A small image diffusion model, trained from scratch: num experts 16, width 384.
Rows from block 5 of a small image diffusion model, named by matrix and row number. Rows with one number within an expert belong to one neuron, the router's apart. Each number is 128 + 24 x the weight over its row's rms, rounded and kept within 0 to 255. All counts start at 0. Numbers have three digits each. After the name is the row's rms in percent of the matrix's.
Before each expert's rows are labels from the 100 images, of 14976 (inputs lightly noised), where the router gives the expert most weight on average: "peak on" is the class under the peak. Only what is clearly more common there than usual is listed. The data: aerial photos of the United States (SatlasPretrain). In brackets: how many of the 100, against the usual share in percent.
# router: router (model.blocks.5.mlp.router.weight, 16x384), inputs 231-307
# gate: expert gate (model.blocks.5.mlp.gate, 16x192x384), inputs 231-307
# up: expert up (model.blocks.5.mlp.up, 16x192x384), inputs 231-307
# down: expert down (model.blocks.5.mlp.down, 16x384x192, transposed), outputs 231-307

# expert 9
peak on: crop field (35 vs 7.3)
router.9 096:183127093143105143134173120089101141099083099122131098127116073120070131136106125185163152116130113173156143105127122117118135156085101161129151118127096107150173144135132114164114083166127126104143119108175103113122159131140123147
gate.0 096:146110173149141136110111126078142176135108149126165135104129161094110150119134176116108132131153180110105100120118135123129133107123167085126138142128137134168127110141144129104120153106144099154133164122143171132137118140129109126
up.0 107:113150081105108130133134154204113090165149090121123094126145106138154109141110080153118123123123105125112146116145084145090087122169103140118119129109125139103150157084149129138163087140115154088131094166147109119147159124141151123
down.0 103:155118111121116136114133140134128097145139095142165135116120140099156148147132116142084133129098094162063114116145108087122107097098107141106148067114159141124117141142103149105101096135105129147158112126164116131142157173166164126
gate.1 105:147162088111142103173170160116145157155143105157103140106129096145138115149068117134147133134101149143132127092106091149140102141089097118142138150142170132102172158127123096118163101145136164154140153108131093176139104114133111134
up.1 098:091126109114111073095111089115129126169137144119166102198143112175114149103133130078154127141154126138159111136109141060103173123135119177119149151103125113139131123074144167105138136119104157111137094131077111128132164132157107108
down.1 101:122130161143090135074126110096141129175125133172122100160107114094094138138142117061134152104147134110145103150131163129109147144133131139153087127096122125118098125073113101118110143068102139121130129100112113079134127114120113155
gate.2 096:131147094147111116153141144115152153179120103133131112095116132170131122124097131123158116142124142129173106106112111106135106140141101102111111137144178160144154154118104141143186110127122149139134142113171098169123120121141146117
up.2 090:137126098159139090164171126117142159181126111134133112107120134186119094136063102119159115142135150141138094114107135116132137142140096108112082105155169142111190141118122150142166129136123160139154159105131117158140122103134166120
down.2 093:170160089081130057079154126158140166148128130123135139111172158156095119116120129175158128165106119090126155105130123151164108172152140071102112148146165144137093115145165185151126087148117140120136130121141084117102117088142130111
gate.3 096:174105147167141117110097121079133149112097155187145171119113098106113130101153144113153142148086155139113124184124165140132133125125159116081115113163105129172132112143124097097095154090130096150138107112133138110156082115081127118
up.3 088:133129126174132077130128147110164107151128174123140119141120140168141123127111144129122116129128134124117094191105121097127179119129105135127114110177140101101122123100155147126133125136135101132138182137115183143115084087099110132
down.3 099:172104149151134140088106128121085139093132149174119160140136122095094143094138186095122089125144134099108163139096156181156143154125147117098118139139130111165122152123127113081099140116109095116129133104129145120125123109083102124
gate.4 110:112106149124138167110127121121115115092176130157150105125192144093131104091161112147151136153124110118144153140124128085094146140124126115111163120105086148137148130133147115086151106120108113150091051166163106110104152145130156131
up.4 106:076126114127118132144134143130118130127185105109091117172142164154128102124123084098128129139146102146168176121105125109134177157107111182131171126132110124116128134140141136119148149167102115099173126149132123143103176142108142120
down.4 104:165130145126136089140154091119082117086101132144095116142157079143112119097133160114166089147120151131134184113127091173155124191121144082103132108148143100141154120116119129130084110137119107099105146088142088132092154112149108120
gate.5 087:110152139151079124117121119145102105143098130163152151141090145145128184163146156149068142101142109118155148136158174142075156102155144115140130081132139128156119107090119094109169134165141101116075125156101127126176095149146166159
up.5 098:135146135140126102120111107121114118135114155163153168121133139133119105107114173096145068159142128133064130138157159102173129119144154101137104145133149173117121135144158159123122128143144112104170134129110136107153099097105142131
down.5 097:125155127134116137137108113147089093163142172159075154144104151161110165153130155153084152137183101132144124122110125143140115128135165095139096132153117121137148118075142089067084115127164108120105116141100090111117096127119171130
gate.6 114:128123145139109166137162089097117118125080130107128081128153103111119155138133131177122173081102105166145097103146102125102127124125111109120160142138108112128129134124149082139153109123135147115107103146124094133093111176157114134
up.6 095:139104148151134156156161106081146118126105127120112105086155107132135128153145109171138172094114139159145077139132110123089147127114109142130143128146133126129139118087125104149145096118145146146095105146136120109124113145176151138
down.6 103:134174145127110089136150099157094115146140128125106152139085143170103166112118144156133142137148110121154151096129154167140140136141147081136127090155104111137107096099094116114136141155159162132103105109104087137115121094168095124
gate.7 088:145115152151140095123156134116133130162140118135141161083149129096139127077089123085141126146104165097123096172150102122089153121156176084131149109135158127141153095090140116117148086155171137118108132157141128143114131100129081123
up.7 112:150130118139169113142167107120129148174149104139116135096128101097147121130071130122134116129100112128137099146116106142088138128115125108169157106180147133141191108106119125099140151147192152162154143134123119147150154134146075143
down.7 099:151123113145131133138145121131119147157127104124109101099119119112104089152067159110108115138108099156166134096120105135132111106127085104129148123175139143108169128176101132120101156166148145127125103160102129155139146177136100168
gate.8 095:096099068108128142127171106133140144094127182106146147101109120118131115107138127085086093127119172101134124125108123114086158137147101136122104141146111169170133169136115106154151118148109141112140133111084111123171128151121128110
up.8 095:049107142125139140089106123115142111125143184121158134126108118103135138106135131092090115093107153106155097104141125089102131125136123135104161117098153186133073144100139090152150129126108120147117166172112116088153122125146124091
down.8 099:141114109094097176077112144175151131097140161153140136121144115118113125107127137136104123139131156109132151128098141089119136083160187121100080099140126117106130109110131108094088101127108100118132137130120132114106133089131147134
gate.9 090:116155115159130156127087128086075131152106149145119141109115139121104156132168149104118109108126086091096170117074155119158109147132127142082125087084099121133099133150102101124102124161080090164132122110153145120160103111116112107
up.9 084:133162125135170102131154125115119139152108145111163117163077163126168134150129152094172117142098116103120124134116119120137194106128133153168131138127132139136136093131133110150115134119124119130107132160115144117165119141113127159
down.9 088:139145115145121139146127142117134158126180142144170089112103156111133143161129136109130138101084129139150144118109160114098143082114120111143143121136147169155147129104160103116101138150120092119134116136124160146156091139122130173
gate.10 086:126156088184094099145123127103161142168146088125130163134130092167115123109152103131148109183117160104117156134133112137126133115134126130120104107103162165081121142085103181137172124127124150099183144153157124123160131087132115121
up.10 081:081069150116147137100091116150119098122112170132102126112132124104115150120138125130104151134117123135133085166158119124171108120156157108102140112096098134159110122137140100112099117103140107151087139149114136134042099156171169139
down.10 087:086097116138145134078093115145090095074141143112130121132136112111140176124160103114084116092154142143123096146146093104127132113143175079098106089094145103123133135099138093111120104104140086124121092157090129117117102124091149104
gate.11 090:161121143126072064108135148093149124143129111154130125130081047164152118128105166126146128178121142139161126134136112110160134121108107129124133136150127129095151101098115153100148161142147131148157135095102135135148094104131111107
up.11 085:153159111089096127119142159118132137162156082109129111110115082169108088129079101143181147130119138136143122117146095111097173103112101175130138118159167108092173085101145178139120117139123188117171118097121089134138131094155133142
down.11 082:122136123113105114128157114125128149128122101135143130144108144149111100149097125134152124133127130106173155101124133134141103087118106132189101125162122158152134106116106163134140121133151115135137107167133101100129169145188138145
gate.12 096:162122142108151112160105144133123134152112103149092115086139114103139129125143122141081147136156118181104113159123099141146089142114125118104125161146120088103144125135095131102113129142130131096128109090135170147074117134088140106
up.12 088:121162091094118157168112154138174144096114084137131097125116106128120113150145131153159132144138122128133128061155142160152074143136131155137145158112152132145137095152155083123134099118109130118115115112130083104168118109118108135
down.12 089:130161183163089138107127109174119092144119157128160095106088152173137164128124136139148113125142137125164119141121164078094167078130112110163163119117126157105126136129127122162143115097151125139124147162122137100152123123137147164

# expert 6
peak on: building (26 vs 3.8)
router.6 099:156126134118096114115103163151154128097129079110141129112134148154136128156141131126149117097134115124130145087132136153127067140096149133095114118062114087134117144180113174143092207149078112116102150089147133161124111125141143126
gate.0 126:081118161140108105127127070114153121148091129126134124115135138117129127138079148088149099071155149084099137112131128162098133145162159101105125117129137137158127122129128124117173121105166187117128114114144164160128125138145154127
up.0 121:071137150135121154150141097106137121158121119095118135083101155108146127130113128107168106058135170100122119082139103154091106154165158086095138140096116140178143115102168085134175104058136176115156121125142159146130125145128128112
down.0 098:152157112111154132149107157135140157129128142113108139159123125085114130130165127205127144196128154131100118145138112112147150127121137162127152145104075108131144136118149134162113111140072109132131125171116106095110083149108074156
gate.1 111:154099126135149130095146080081144154124153141105123103119136110134165104102179133059124123131139126120111116114150056138128145109146129118135144172161109161155149136128121118141155111117134106095169116162142123134098129124156112134
up.1 079:081140115140159118135163139088130132118141098150123161111125100090129123118141143108102143143154155113166137119123109135144132111135156131129157166120118141137132098121105098131142140073128144100135110115115128105124111124125117062
down.1 082:114164082145128099156142169133119105116111102120082164157127098126090156154113133175101134149103155145173134133101160136087121130101112105143148109114151082142081109115152119112161125127103144119097145112153124118145120114144138130
gate.2 083:091130172118139116093125121100150146100092156104105110155124139110114129060144156117174132124064103148147152156107164116138151100144134130097162134098140160109107126100127108166144106161110151097099149132164093121105128165137128160
up.2 103:148136116115064140128144104128153139097143090115132182161111154094137142100157115154090106154123145123104150124142113147106156125136143113103110109128127138123124135138113118132168104161161141102075115131140123090137141125080102105
down.2 106:203160106112115138118154123152115129126106113119135159102123142095090126151112138154135130143165158101120171124165115139147123150100131098156086130115138127113110130143121137119139110129142114125113085127139154078136117107141119110
gate.3 055:152147091140110130172114138107120113135118162153131114115081105124133155072129128133133114128153140124133145126095093126151189144106147144156107082135102157121113165115144127122149121105169140116150137133145150155126113137156090131
up.3 125:119132084096157090117160171117112127120108166134109147126139169141204092149115142080115104143098146171111152142129138132091112102147080162125141119102125097123151127152082147106183124114117118133144146102117103120107120132142153139
down.3 135:100148087157132104132133168112141103131132180122116102078126120159183106148091109091120132138118096134094126180096119080096128110126085108111125123129116091159167073099099140146182126124122110123157128121120115162119123149142130151
gate.4 092:118116184137112097097111109144185126165141134076131086142158146129148118125131128131160173104130124099098105159123112158113186106140152111087141156177115108161155135137119136165143121095118144119152143164159119135128122109179120141
up.4 098:160134172113129111100127142151151135128110118125142130117142124165155156130127123130161137102075132126144151086119093118089140107117119154082127122143121165155147162147132109117126155129075145163139131115136080117152133159157115182
down.4 102:125120121114142153118125166132108135131097117110107112136079112138156145114143106087144103113113155120100125126196131147120104131113084161090159139128149135115141141126113114157151124099124128128149167081130080095151102176116114123
gate.5 068:158138148149120104143116145132067128136120149117151140135129141144139173119107155123084124118134118175106116108103133117137148118100126121138116094160146114155108133084127135147163148095121143142134142135126131143122096160139146121
up.5 115:145143140093103127139096110169082110115109128113079160139072119110140140130180165144130114086139082125110161124131114155148130178117142142156115095139099106166123121173096118114123142102131114115133156135102107132079123145136131106
down.5 123:142142120115089129137146103161126125109117130141085186140087116120109114141149136135152133112105095122132161114155133138155137176113134111131102102150155128148121149172108165117115132117118140112101141105094124140093140116155142116
gate.6 129:104131129108135136148159118120097137137106124137139126151110098096150142135096169081102127132158142112101125115133140100156153129154135160142124124136179147133080111102134163150150134138162077095172131140087167146086102148099170095
up.6 130:115156144109160141143121128141079143131114099146162099127119106085182136156131147115116142103154147121083154093159135145136096132122153148158123110113163138096072109112136125163133138106130082112136152135104143128105096147072191104
down.6 106:157125154167095088174100154146191105114175100096126112105149116148112127132124094176130115132082105145121121127098118152106123104148137076127161130174096105117166165141118107139123108153117162138106140109142074127145142124151085146
gate.7 097:104156129143117137120099141131112108146132114164155170131168144115117120135112158127133107136139126176154183148163114155102115119124142159155138177141171126130069091104130137112147110104081114132154110155155118170153110113160137134
up.7 096:117149127139129121136113139128132140146125118173110120182143153119118095173147162111109103124188101137132155112167095149122103151117142134178112161155133137114110114116118155148121119139108124112153131120093111133121121108137117132
down.7 092:141113152086166117118136085118162107145132145139104134181146160156124088159097086097133138095103130091077099099123109185157111178088133132120114113115117134138141147131132136171110136156159116141109145133115122133105146155088092135
gate.8 072:123173137136129131092076139134112127142124125128153113119089109094135160158148115112120121092140182153119127168131163182113094099109138088142163102138106219107138112086088125150153170115095138085121112124142147126152104105131127123
up.8 112:160126110118163135115128124109125138140136146160137140132192127106132106107129134117116112153118159090064154106140138129115110160146130138090126126119111078120135123134139095117100131149139096129135113113181123116156163067095150136
down.8 119:137118123130159124115102142116115103142168116139160114109163159105133158127121129119137069151116177115111127108116133147114111179113163117114117101091117082107116128137102099122099129146120111144156143139194117089144145092117171109
gate.9 121:149115108138106118126132127104118152102142112078161149132154098122161141144117080098160108130120157101126153101140103133100088119124089111102111125127150155127137145107104096167152120156141105111124185131155089129088111150168139065
up.9 117:145105111128129132157169117156157110156125130159109151144126149152090101125121147127126122105120110158103096148111132138149132148145166138159125133169158105128119134100136120119142119137149135149139107135101148103155135111096067133
down.9 090:155117097129137119140137106116147167084131103135142132137159115141147121123103105107173097150161151114112130121126109114133102145134085087093134172104130147128161117067141090162149129156115126124134181139118093130123115160165150076
gate.10 062:146166131189117145185102141127135099143142113092125152099083136102122132140135153134115110143121149111083136118111143154141122124148096161101162137115085137154143148107141105144115113121102141153118150155156152149155119131118171143
up.10 119:122140134166113125144110113132111105143143124130146117132156141152074158122116146149140145099136122101177112138125127089138118125140165105117145123126166138118066138099145130145115126100136123151115120140137146116142126128130113117
down.10 128:135141143166134082120143122117115064145104127129137132149168149160066144114123149133150137119141125116170109112102131102127137119101152084160149118130128147147092127106122157120135145124123149152070101132107146109131126095148125108
gate.11 106:156154138156137151145136116114101114157143139109141116106142143111117163120125120141123145106151119129096124147155106123150091116110123118189152120095125107098100116120120146125144156103166123112101182161160125153096185154157113099
up.11 071:142113154136097142102097138148129125150134133072100092183160120166095131109142118099092128137127112164133088141111145123137173149087088147137124170126140121115095156145125146103141120123118094122102150125158135131158106128155127152
down.11 076:131139179132147114151101124093108103144155144115121116129140151074116138121132122145125172097111129120093120153155105111174121104098129124172179116130115134128126129138092158112164171106141143107138190112174144142115167135152145110
gate.12 057:149133124083123137123157139133114144088112147142127123141158098129111129163094141108145117134124137139128115111123160088142139099149141147126123106166160087115107133109155098149145099169128168090167109124127097134129145093172109141
up.12 117:110124114149139119165120103132147118170116108132144116115117125158150156153138183175136134147118072133097101161131158110107122150111098103160123132124124127086148131105147127162111155100122122131117128116121122150104099157136149104
down.12 123:118100112139168125149148113142120091153126105126143121144149102169138142144178155155119111145143068163111071125112113099092152126104066108188150113201149123082139143123143126125163152094100139145122109090093139177113124126117129135

# expert 8
peak on: crop field (31 vs 7.3)
router.8 092:143090108146092116155136092148103142129126143119146096134126071156153165148126114123112054183136142135125150109184142155089150113119131112111148101096137120101147149175149109129139127185100109142108116127121110095171125097135138127
gate.0 110:113119107123115128132168133109137167098139156124103146130108096114094119153106103087124127153124096148159125118123114161135156101129117121097127085151133142128137167127078107111180083106154121120148107146115077127122148116123109161
up.0 110:144152085110129129108155134131117143130118136107126151101097169105157123182090167148105107126162113134114117141120141099136160103160136113172086089135122088166137121121159111104119133153169136115111147136068183150131097143105161125
down.0 111:122124130139115126164108123087177131144107151127152125121154134140146150127147155164138169124154147160109130159130146113123112150110145155143144105106118120106093148118172159125141166166121119149102159126156151176162114145097131118
gate.1 095:148129138129095158118084135105148113107100127149149126109104151119130165120205110131138123107128091148088112115134142135148096135116139131104127144069125118122091108135107112127135085100088082135130129099195132127132104095121125092
up.1 093:126141138102145156170122116087179110116132086131108083128142106129107113158137114157120161158124126155128124124097166131136116139101118110087130163119125109126097131106134138127125167110133111123117123108112144165106096186104144133
down.1 092:140123134132106129127080104116126139094151119126152130156120121130129155137214101101130101122122126114115172101152114161139078126103168142131129107066117117114080125107124133128141067096079157106122111090160123107138154106134137121
gate.2 103:096109142148154062162123105100130111100082143096152128128126117106137129103147153107110172088119154112101121127126129131154148144113137127144116120128124138156095136146097162134116144090134153128124167107149134128118145143107143102
up.2 097:137110112133128144116142115114160121119119087142136145123089113101152119143181116162148116119119138128141169110125125161134089132168110148100104145133125109146125149127114099149122117158129131163101108148071101120147136122113136101
down.2 102:167127114112113166087135131150148155115139133115152139110126109143136135121123116141163107131148160136154108128139132084068129116140136158160127118123137122133125123129185075136093125129134105151129091128120099115137112122123167148
gate.3 093:093139162162131093130133129152151108117117148114161116134088094083139107099110115119122129137138138083164110135147088106125150122150119090112099108093126155155167139137133103130084136139145097151161144152102130138153092130144170158
up.3 096:102112173133156167083118107174135108093115145134126135095090120097126106112127097104109142079145166111162105150170088140125133096161168130115149103085065169121150142112087116126120120103146122149136119158124103094146124141140164118
down.3 100:103107169133144151064113133117147128094129145126118122126078128108143114152124083072094107109155160161102126137120081101171121105149140110104121073079114116115127112118064115102110075101107153102139123142123102109108126139137108137
gate.4 107:093144110130100087157147124150136164156107147118156123108102109116119142109108143130123103119137097142147134120133081107129101094194125111141125135133109129098112160138127129137149079162172129116121157120115113134119152093152119132
up.4 106:136112111158122202110046126113150119130159087135141094104128136131149107127110110133088133106156180128145093067162122141118080159101115118126149098134106127145127112157137123123134162126123089134117107109195122141151147129126149141
down.4 106:143104115175135114095093115099104147138110163142179132128113133142117145131148151140143151164124149168170099120123140114104138130114133116137152071151148156125112176136120110110171139083153056121138125138111128142093127108153108165
gate.5 102:139144091162092101165193090102126146108114090143151140109098151104080100127091145161155117148150123153148185093122141120153150123128122123163114111122131127145126162177159130133148147147120150090139126113141098117132165119142110087
up.5 102:148157086119128121142108127163113132127092137117138114163086166120136155108121148110090114123152082153100147132124144147143115107164165118116127134116088101138151129173137125107098146174125099093124131087115162157135091130082137114
down.5 101:101133136143158143101087138124134106117135194098122128097089141113180142114162116082075098126105128145121075201132120116119119095167117122105124110126116121120162106140113110076147114110112119131148148145121160151128061125107134138
gate.6 101:111130143138145101118119128152119116150109149112144072085120103082137109079153140110143135128104132127118082153140142144089158115131130100126121138125122137131120118109150100167114146113157086120171158145154096129090069137185136144
up.6 107:148131090108094116140138151132151169108138124147105180142173147161094120165116122151162123181140134118144139124078137112161083147107116148137130148127167123135112130146158140088172081131103145082100129123128158112174178114109121121
down.6 103:141118109098089131137118164167150124152127115175139112117163133159123131110125138172128121175100149093131127112097155120104121135135170117106125101127146149162100134165172139158134122125117080131128103105146136111139143114122127132
gate.7 113:107138164090181162119111140136169115094103123088109091075132127126096131107157147098079159087144155098146122146147140180159143119106123103108087097121106157101119102106111106132128164060144142132105136095137119135111103154144093098
up.7 107:098150128112150098165162125170139064143115144117131108141128096120102116173109139125079121120128111125190117168127162113128200088127106104104121103152152129117134128109104118159131114127116136103144122131120139139073092196129121105
down.7 106:158110155106123116159088093097142142132112140129154165133124079115162133108165113143153158127070145111112121138140144133103101108115154126150121170118109127109122127102161095109137121128105105142157141093174109124110120137152127140
gate.8 098:163157089127114136177172128127136135106130095125096105147116142145084096152104121153088137063156116152137189132156149165129154140093156103123095135151089124150180151117120154155129151132173136086127110116101135143102132151140088142
up.8 094:112122126164093143113094120130134115135122094145160120112119146149118159103136133127101126147123131102182122138134071111111060119153127124122192107136100144091090131093114136112138107110097150133099118137106113124148115090159145113
down.8 089:102124150120152165116124118113120129126129175119147117106134133139142179104126122102147093169109140127130082175097141111124128094174095135130138129094144155087112119138121106115140105138103109182124165163153134101159116131107157135
gate.9 092:140144111110126154115103104090132102164119113104116163135090146119162162100157135133111145117102109140116136114125155153161096135109100107094142139105075140104134120106133176138118129113123138107147130101175155137131089131133153110
up.9 091:145164139109131133112112123118146160114164121090128142123103135126091104104112115122102147089158115130132128142129139166151125127111129132135118111094104125123112086109099168096079148095106111108131128118145151130141114124093147144
down.9 095:140143133145128109090141131169121178112126096136092126133128129147095106152119097095145140163172121135140173096145144108115124133121122136160129116117155119104138130166153112144087104124122151148142092135133105121116150122146143172
gate.10 093:122132092175094184111145143125122115166123117109137161156144123082098111135070148146096130148138093124107095137124120135154138087175125132104109132129091096108123152153133124132136115119144127101156102115159130164114141179124119121
up.10 099:108137131107167067108170129173117130103113151183137145072133152099169114115135125132119139127123103156113131159146113106146120150149132087121120131141118134108120116142115169085119147127141146147101138090102132159100156116176110114
down.10 099:146111156092145130095132141128140098100157147136099171115145147115120107110125119139090176113146127152147138153144096113180130165111158122115123108145151133165124095125131142105166135097150141133113120102126108130107128097122089098
gate.11 102:146149141127155121125094158101159143167175135102125178072123152118191079117100115075145119103087172106139123154109131156121094134114139115137118112065142144120139107089128174099136122103112130127133105094145117135174131156137130141
up.11 105:153155110141094134119127125153047134105078152173139068128170132153105190123114143178122121127145090153132148103113133111094134143110098117119136103162147114096131173141104101125138121165129118094080129122098107137106115122142111114
down.11 108:121143128173105078160143098157091129202064112102142161119125155174125154115142150170143137105121090148155136109082139147128152119143131091110132129151154133102148155153134112108128102142133145142107140138122115147110126138160127135
gate.12 095:115143189091147124108129112132128139155130134118103107102137122054162125072115162120130149110109144128130128132128102144135156122132159111133143131117104180155152096154118141131131149116111129140129142158143148087107081128159096138
up.12 103:107113172129134136128100116152127134138118169132111116106102132081123130069129119070155168121141159117106088111130090147100110124138179130124126156102087175132116102157123096122109096125129115129157138163151131111131103121130096137
down.12 103:108126142128158119106123101095113145085132116120121121187132101096140130175138088093112094131100128133112144141121088142120114116125127116128133108123144112122102119091095106122118083106135176106098134161151105094147134160142103161

# expert 10
peak on: crop field (77 vs 7.3)
router.10 102:102060127135126098118174168136121159105104105094148088123129159120134132141113162103124089149114130129080138110131141122103138143135129131125131137151122066154118123109115090112123102142121143121146138131121138107166155112163117101
gate.0 109:129144099161095132149176127121124149084127110113152143127104091136140124154138133115162064170115140127154170094130135131108125110153124110141121138125154108118133122132142098158121156169108130151143094159105116104151106092129154144
up.0 091:113149162113147127128135121108145101137138098099094122110110113104104103146092135161073142136127094127071168100095128151159101151121124093114062156123116096132151091141137113150118161114120145086156112098121128165137097142058121110
down.0 098:099109159135177109146082134123138085156112139122101132131163131083115149096079111143102176094130167099087079189140115142154128119099149131118138109115105125171122140105115125125126141111129147108132169138156145110148147153125094102
gate.1 163:121130116190127125191154134099145149166140137091151147083071141114106159111130136092127103122099151094113117123141130135128146082137152124119118105130100110140124141130179165150136117122120115069177183109130165148133104124127116136
up.1 151:091135120161147129174166142089142141174124122101122103116085148161104120129119119142130155141131134144112103114152165126142132107116131134130138105158110115124130106115168153172127106122133096092186162114144149147189091122128128150
down.1 137:141148126136101153116118085126103083123144117142145176130144180152120135098153131092174122084142155101106184112093116146139139136124147121138121143108118130137169146135135129104129146127124159085122129115102161137089159077112145179
gate.2 092:137177143115136145131137131138122132139129124151117118104094095123117128133110121153150081124141108089133159139121147137151134099143122111122149099126127129108099181164138119115159094116111100087108121126160087148126115134131121129
up.2 095:167101112137135170142119162148113114160134140121165140168136107102114124135102126124135090133088131095156115141106178130104142100162151160096088123136130114100121155121130131129137125078108118091065124090125123157116091109135134145
down.2 091:120120116146149127143134166156117122113118121134137107137166126118101112123125134093163102115060140101128110154136159108093153150147131163084127157144094093115111141066139120111128150115119134156129139116158154103132125113150137128
gate.3 111:098137151086118110113144104133112129117138149113166119165114140135154212108101146098113117155103063154135129147141147140127117108134151094136113117063121142125073133106131138121123159142126107136132127165120135134104126166133119124
up.3 104:100151165099117122124079111134144170134111128138122139121112115129158102079122090088153138130104098157135166117130129204124101120113157112107135132104138103096110141108133125134110106060164110135124122159177130132092120150114136066
down.3 105:111153111104144126169117166145130107136131096065135118098077134119143128154080107161121104124097131110152113140090084149106143076180120119104149100133098086113142133169092126180122095138139145153081136126185151116131116161113121187
gate.4 119:151144157132144110129149115136123141160114105129134134119154152115173130144094158182103168146145118150085142166138145129132125115122136119152143154118132062092125081110129141157122188130143144125091115117107177152104112117087120114
up.4 105:114149080082110141125171108138131154124115104136107128155104103108113122162066142131108116135135123149109153109144156169168121129127141112150100105143080082137155137185157111140103162174125126085148120071084155181126141144076130119
down.4 107:126134133134106169102092135137127115106140180119122119123088095137076145107136083096147117137127138086175107110106105109141118094134129115126110117134134150148122130119139122134113049092109113138128159144132076071102120106175147115
gate.5 119:138114138140130110139132119081133134112118095117156147111096140102123092138109149147157103112107164166157134091141108127171068137171181164136121082111136111161128124143163104139117164133104143121089122099123113106103110148138130140
up.5 108:098101143143175118119133108104121133149128173136117137096133102127182129126174142112161123129104145133158095169154113099131135117123116131130143116105141169135130089125115110147144107076152132170087125186142127074136110111159137156
down.5 110:148143138109112128102111142124106150154103095120165133137145146144071157155136135162130153148139160137122151055148142154116132147119126109185134145127106132147093121113186123153157142106118131132131148122136134151129129129115119125
gate.6 098:119149119120124103134118135143134174169143109134157084108116128134156136106144132151107107160116108110157148152146096106107152051128141112083131125128117127110106128094126151148139122083108114145121133155166141153102102089183118131
up.6 100:118123114100186114100100134153123142144194093125161117127133136129163107119161116109126097158121070111149163155129131131100135098164121145109127150137144114092113109145103157126115144105120099127114100142119108180113104135134156138
down.6 100:161123064098142116112108145110174149128144129156160114121140126122152082133140145149134100128111126172126097113120143117086108129138116159132119144166110086118137108131128116140108124093120116139138116118111097172114133125116164141
gate.7 115:108138098092109145136142106118140113152161155127143127119162164168127127131139098114146133118110100162159127145109160143110156127124115079063174127129149143094085176125105146161164135143114127121092123140178120119102144145146119171
up.7 111:176145179137138118123099127131159150143075101094119114084152110125161146119139155145133153160167141111083128127132106112115091155103134161177138195122130136137118084145148115124083113123152127154157138146159172098143124126103128143
down.7 116:166140126147153136126096126052172161165126114092140083100148110105174125115155157126092187129198091165107101151154102132145110159140095151133169164114131105126122104160132124119157158107121152144125191110100161123152132131123151114
gate.8 078:129098094136150132087091098103138136123122151183110126143135115124133120109168102184142102149112155119093106112160093128097083133126139090078134138125146115143125139145132122170163107148120128146126148123153108131140125133115128142
up.8 095:104115119141114149101084147133114107144130135145148110130129115175116130154168164131140130143162150133126133114130135100094109175089101155114123146131112142126076151144146114138144110117074135123143181073138128130129126100142135111
down.8 096:131137174145113128059118108113134091113152166115132138153115116155100146125184105131127115115130146122143147112144153102143123157105103151129107077103126142109085154108138158122151107129102104153114163116157111118133144089137127112
gate.9 106:130164108146169135109166137126148137118132150145135146119104136066089119130095157079129140117153137119142126155122098088164132111119192100123123100126106160133202110143161125141128103131196151121127153158077142096154121108159141173
up.9 095:117149143120135142115114150113117097125161088152124108114152123174145127100090080153122128152148140143169109135138136158094123121130086086141185125148131121124113132124099159091165151129140149123146136167140138148149118140109132146
down.9 099:121195143118130099083127116134107122153151160124098123108113131097141132152081101093127114080105165118143114126130081129134113057151156103168124088137111164146160117124172136136132111153176139094113134124126132114154151132127139124
gate.10 081:072112149174154115136114075095122117142141117121124125156169144116144131110112138128103121117116174140155097157138127085112130105158127159194165161112122110168135092144132138172158136103119190105155084118097122118136104114113135145
up.10 101:180088182170102168110157105087104117106121126160122122105157105128121162104179146098165120153136121114117132127105146160115147150108154084098111146136130115101113187095122106133133124128134124127122121137170103119079128117120114114
down.10 099:165104162173109099116136083103114115138109104138107150135145134119106150114164132126164120129122154148137122129102075121132133135122150124106169146141127139082118144134141128134147124124134144173101094136169111103090117128122108103
gate.11 096:153153099128106152147100110137150132103097138125164109151149111145098076132099080135150134166134121127098134119145131147142085178118130116144096148130152132137125172138176146142122107171134106110133144104123114118101136152118109132
up.11 092:091098132165135111143124144134131122129120112150157122101114133147162142144163156152156123135106102127137110136106091090073131103118118160112167082149140137114127127097126148137184108087101117145130131123139144117110123129156140147
down.11 088:162128118164121090122130158163157124119081139112122134146121119109140103105148132154122120146113126131104141114127130115137133098138134120123158107124149120120128146161156136143142091136106122118140168101122122127152126150160090125
gate.12 098:101123080134132132139128168126136106121128135118131128097132135149106115191128123125143117117128103133088158110119130114117130076153098139115093111134141114165115156100140110132124101134139125146127135125135133121135136142134170119
up.12 103:144151112132111176117117096123155127178109117149164069135095103099101113102146150114121142082159157118186106143081100094158179126128164143123142148141108119118151116107144163107098078117137103125150142146137144105082171105134107106
down.12 104:151109112119108133099125163155137118109118118087121095141103138154091114161107109136111166089120134118148139116113111104132143054131123162124101154142112120139134168140118141111127089104128093113128113125113109185104145159130134134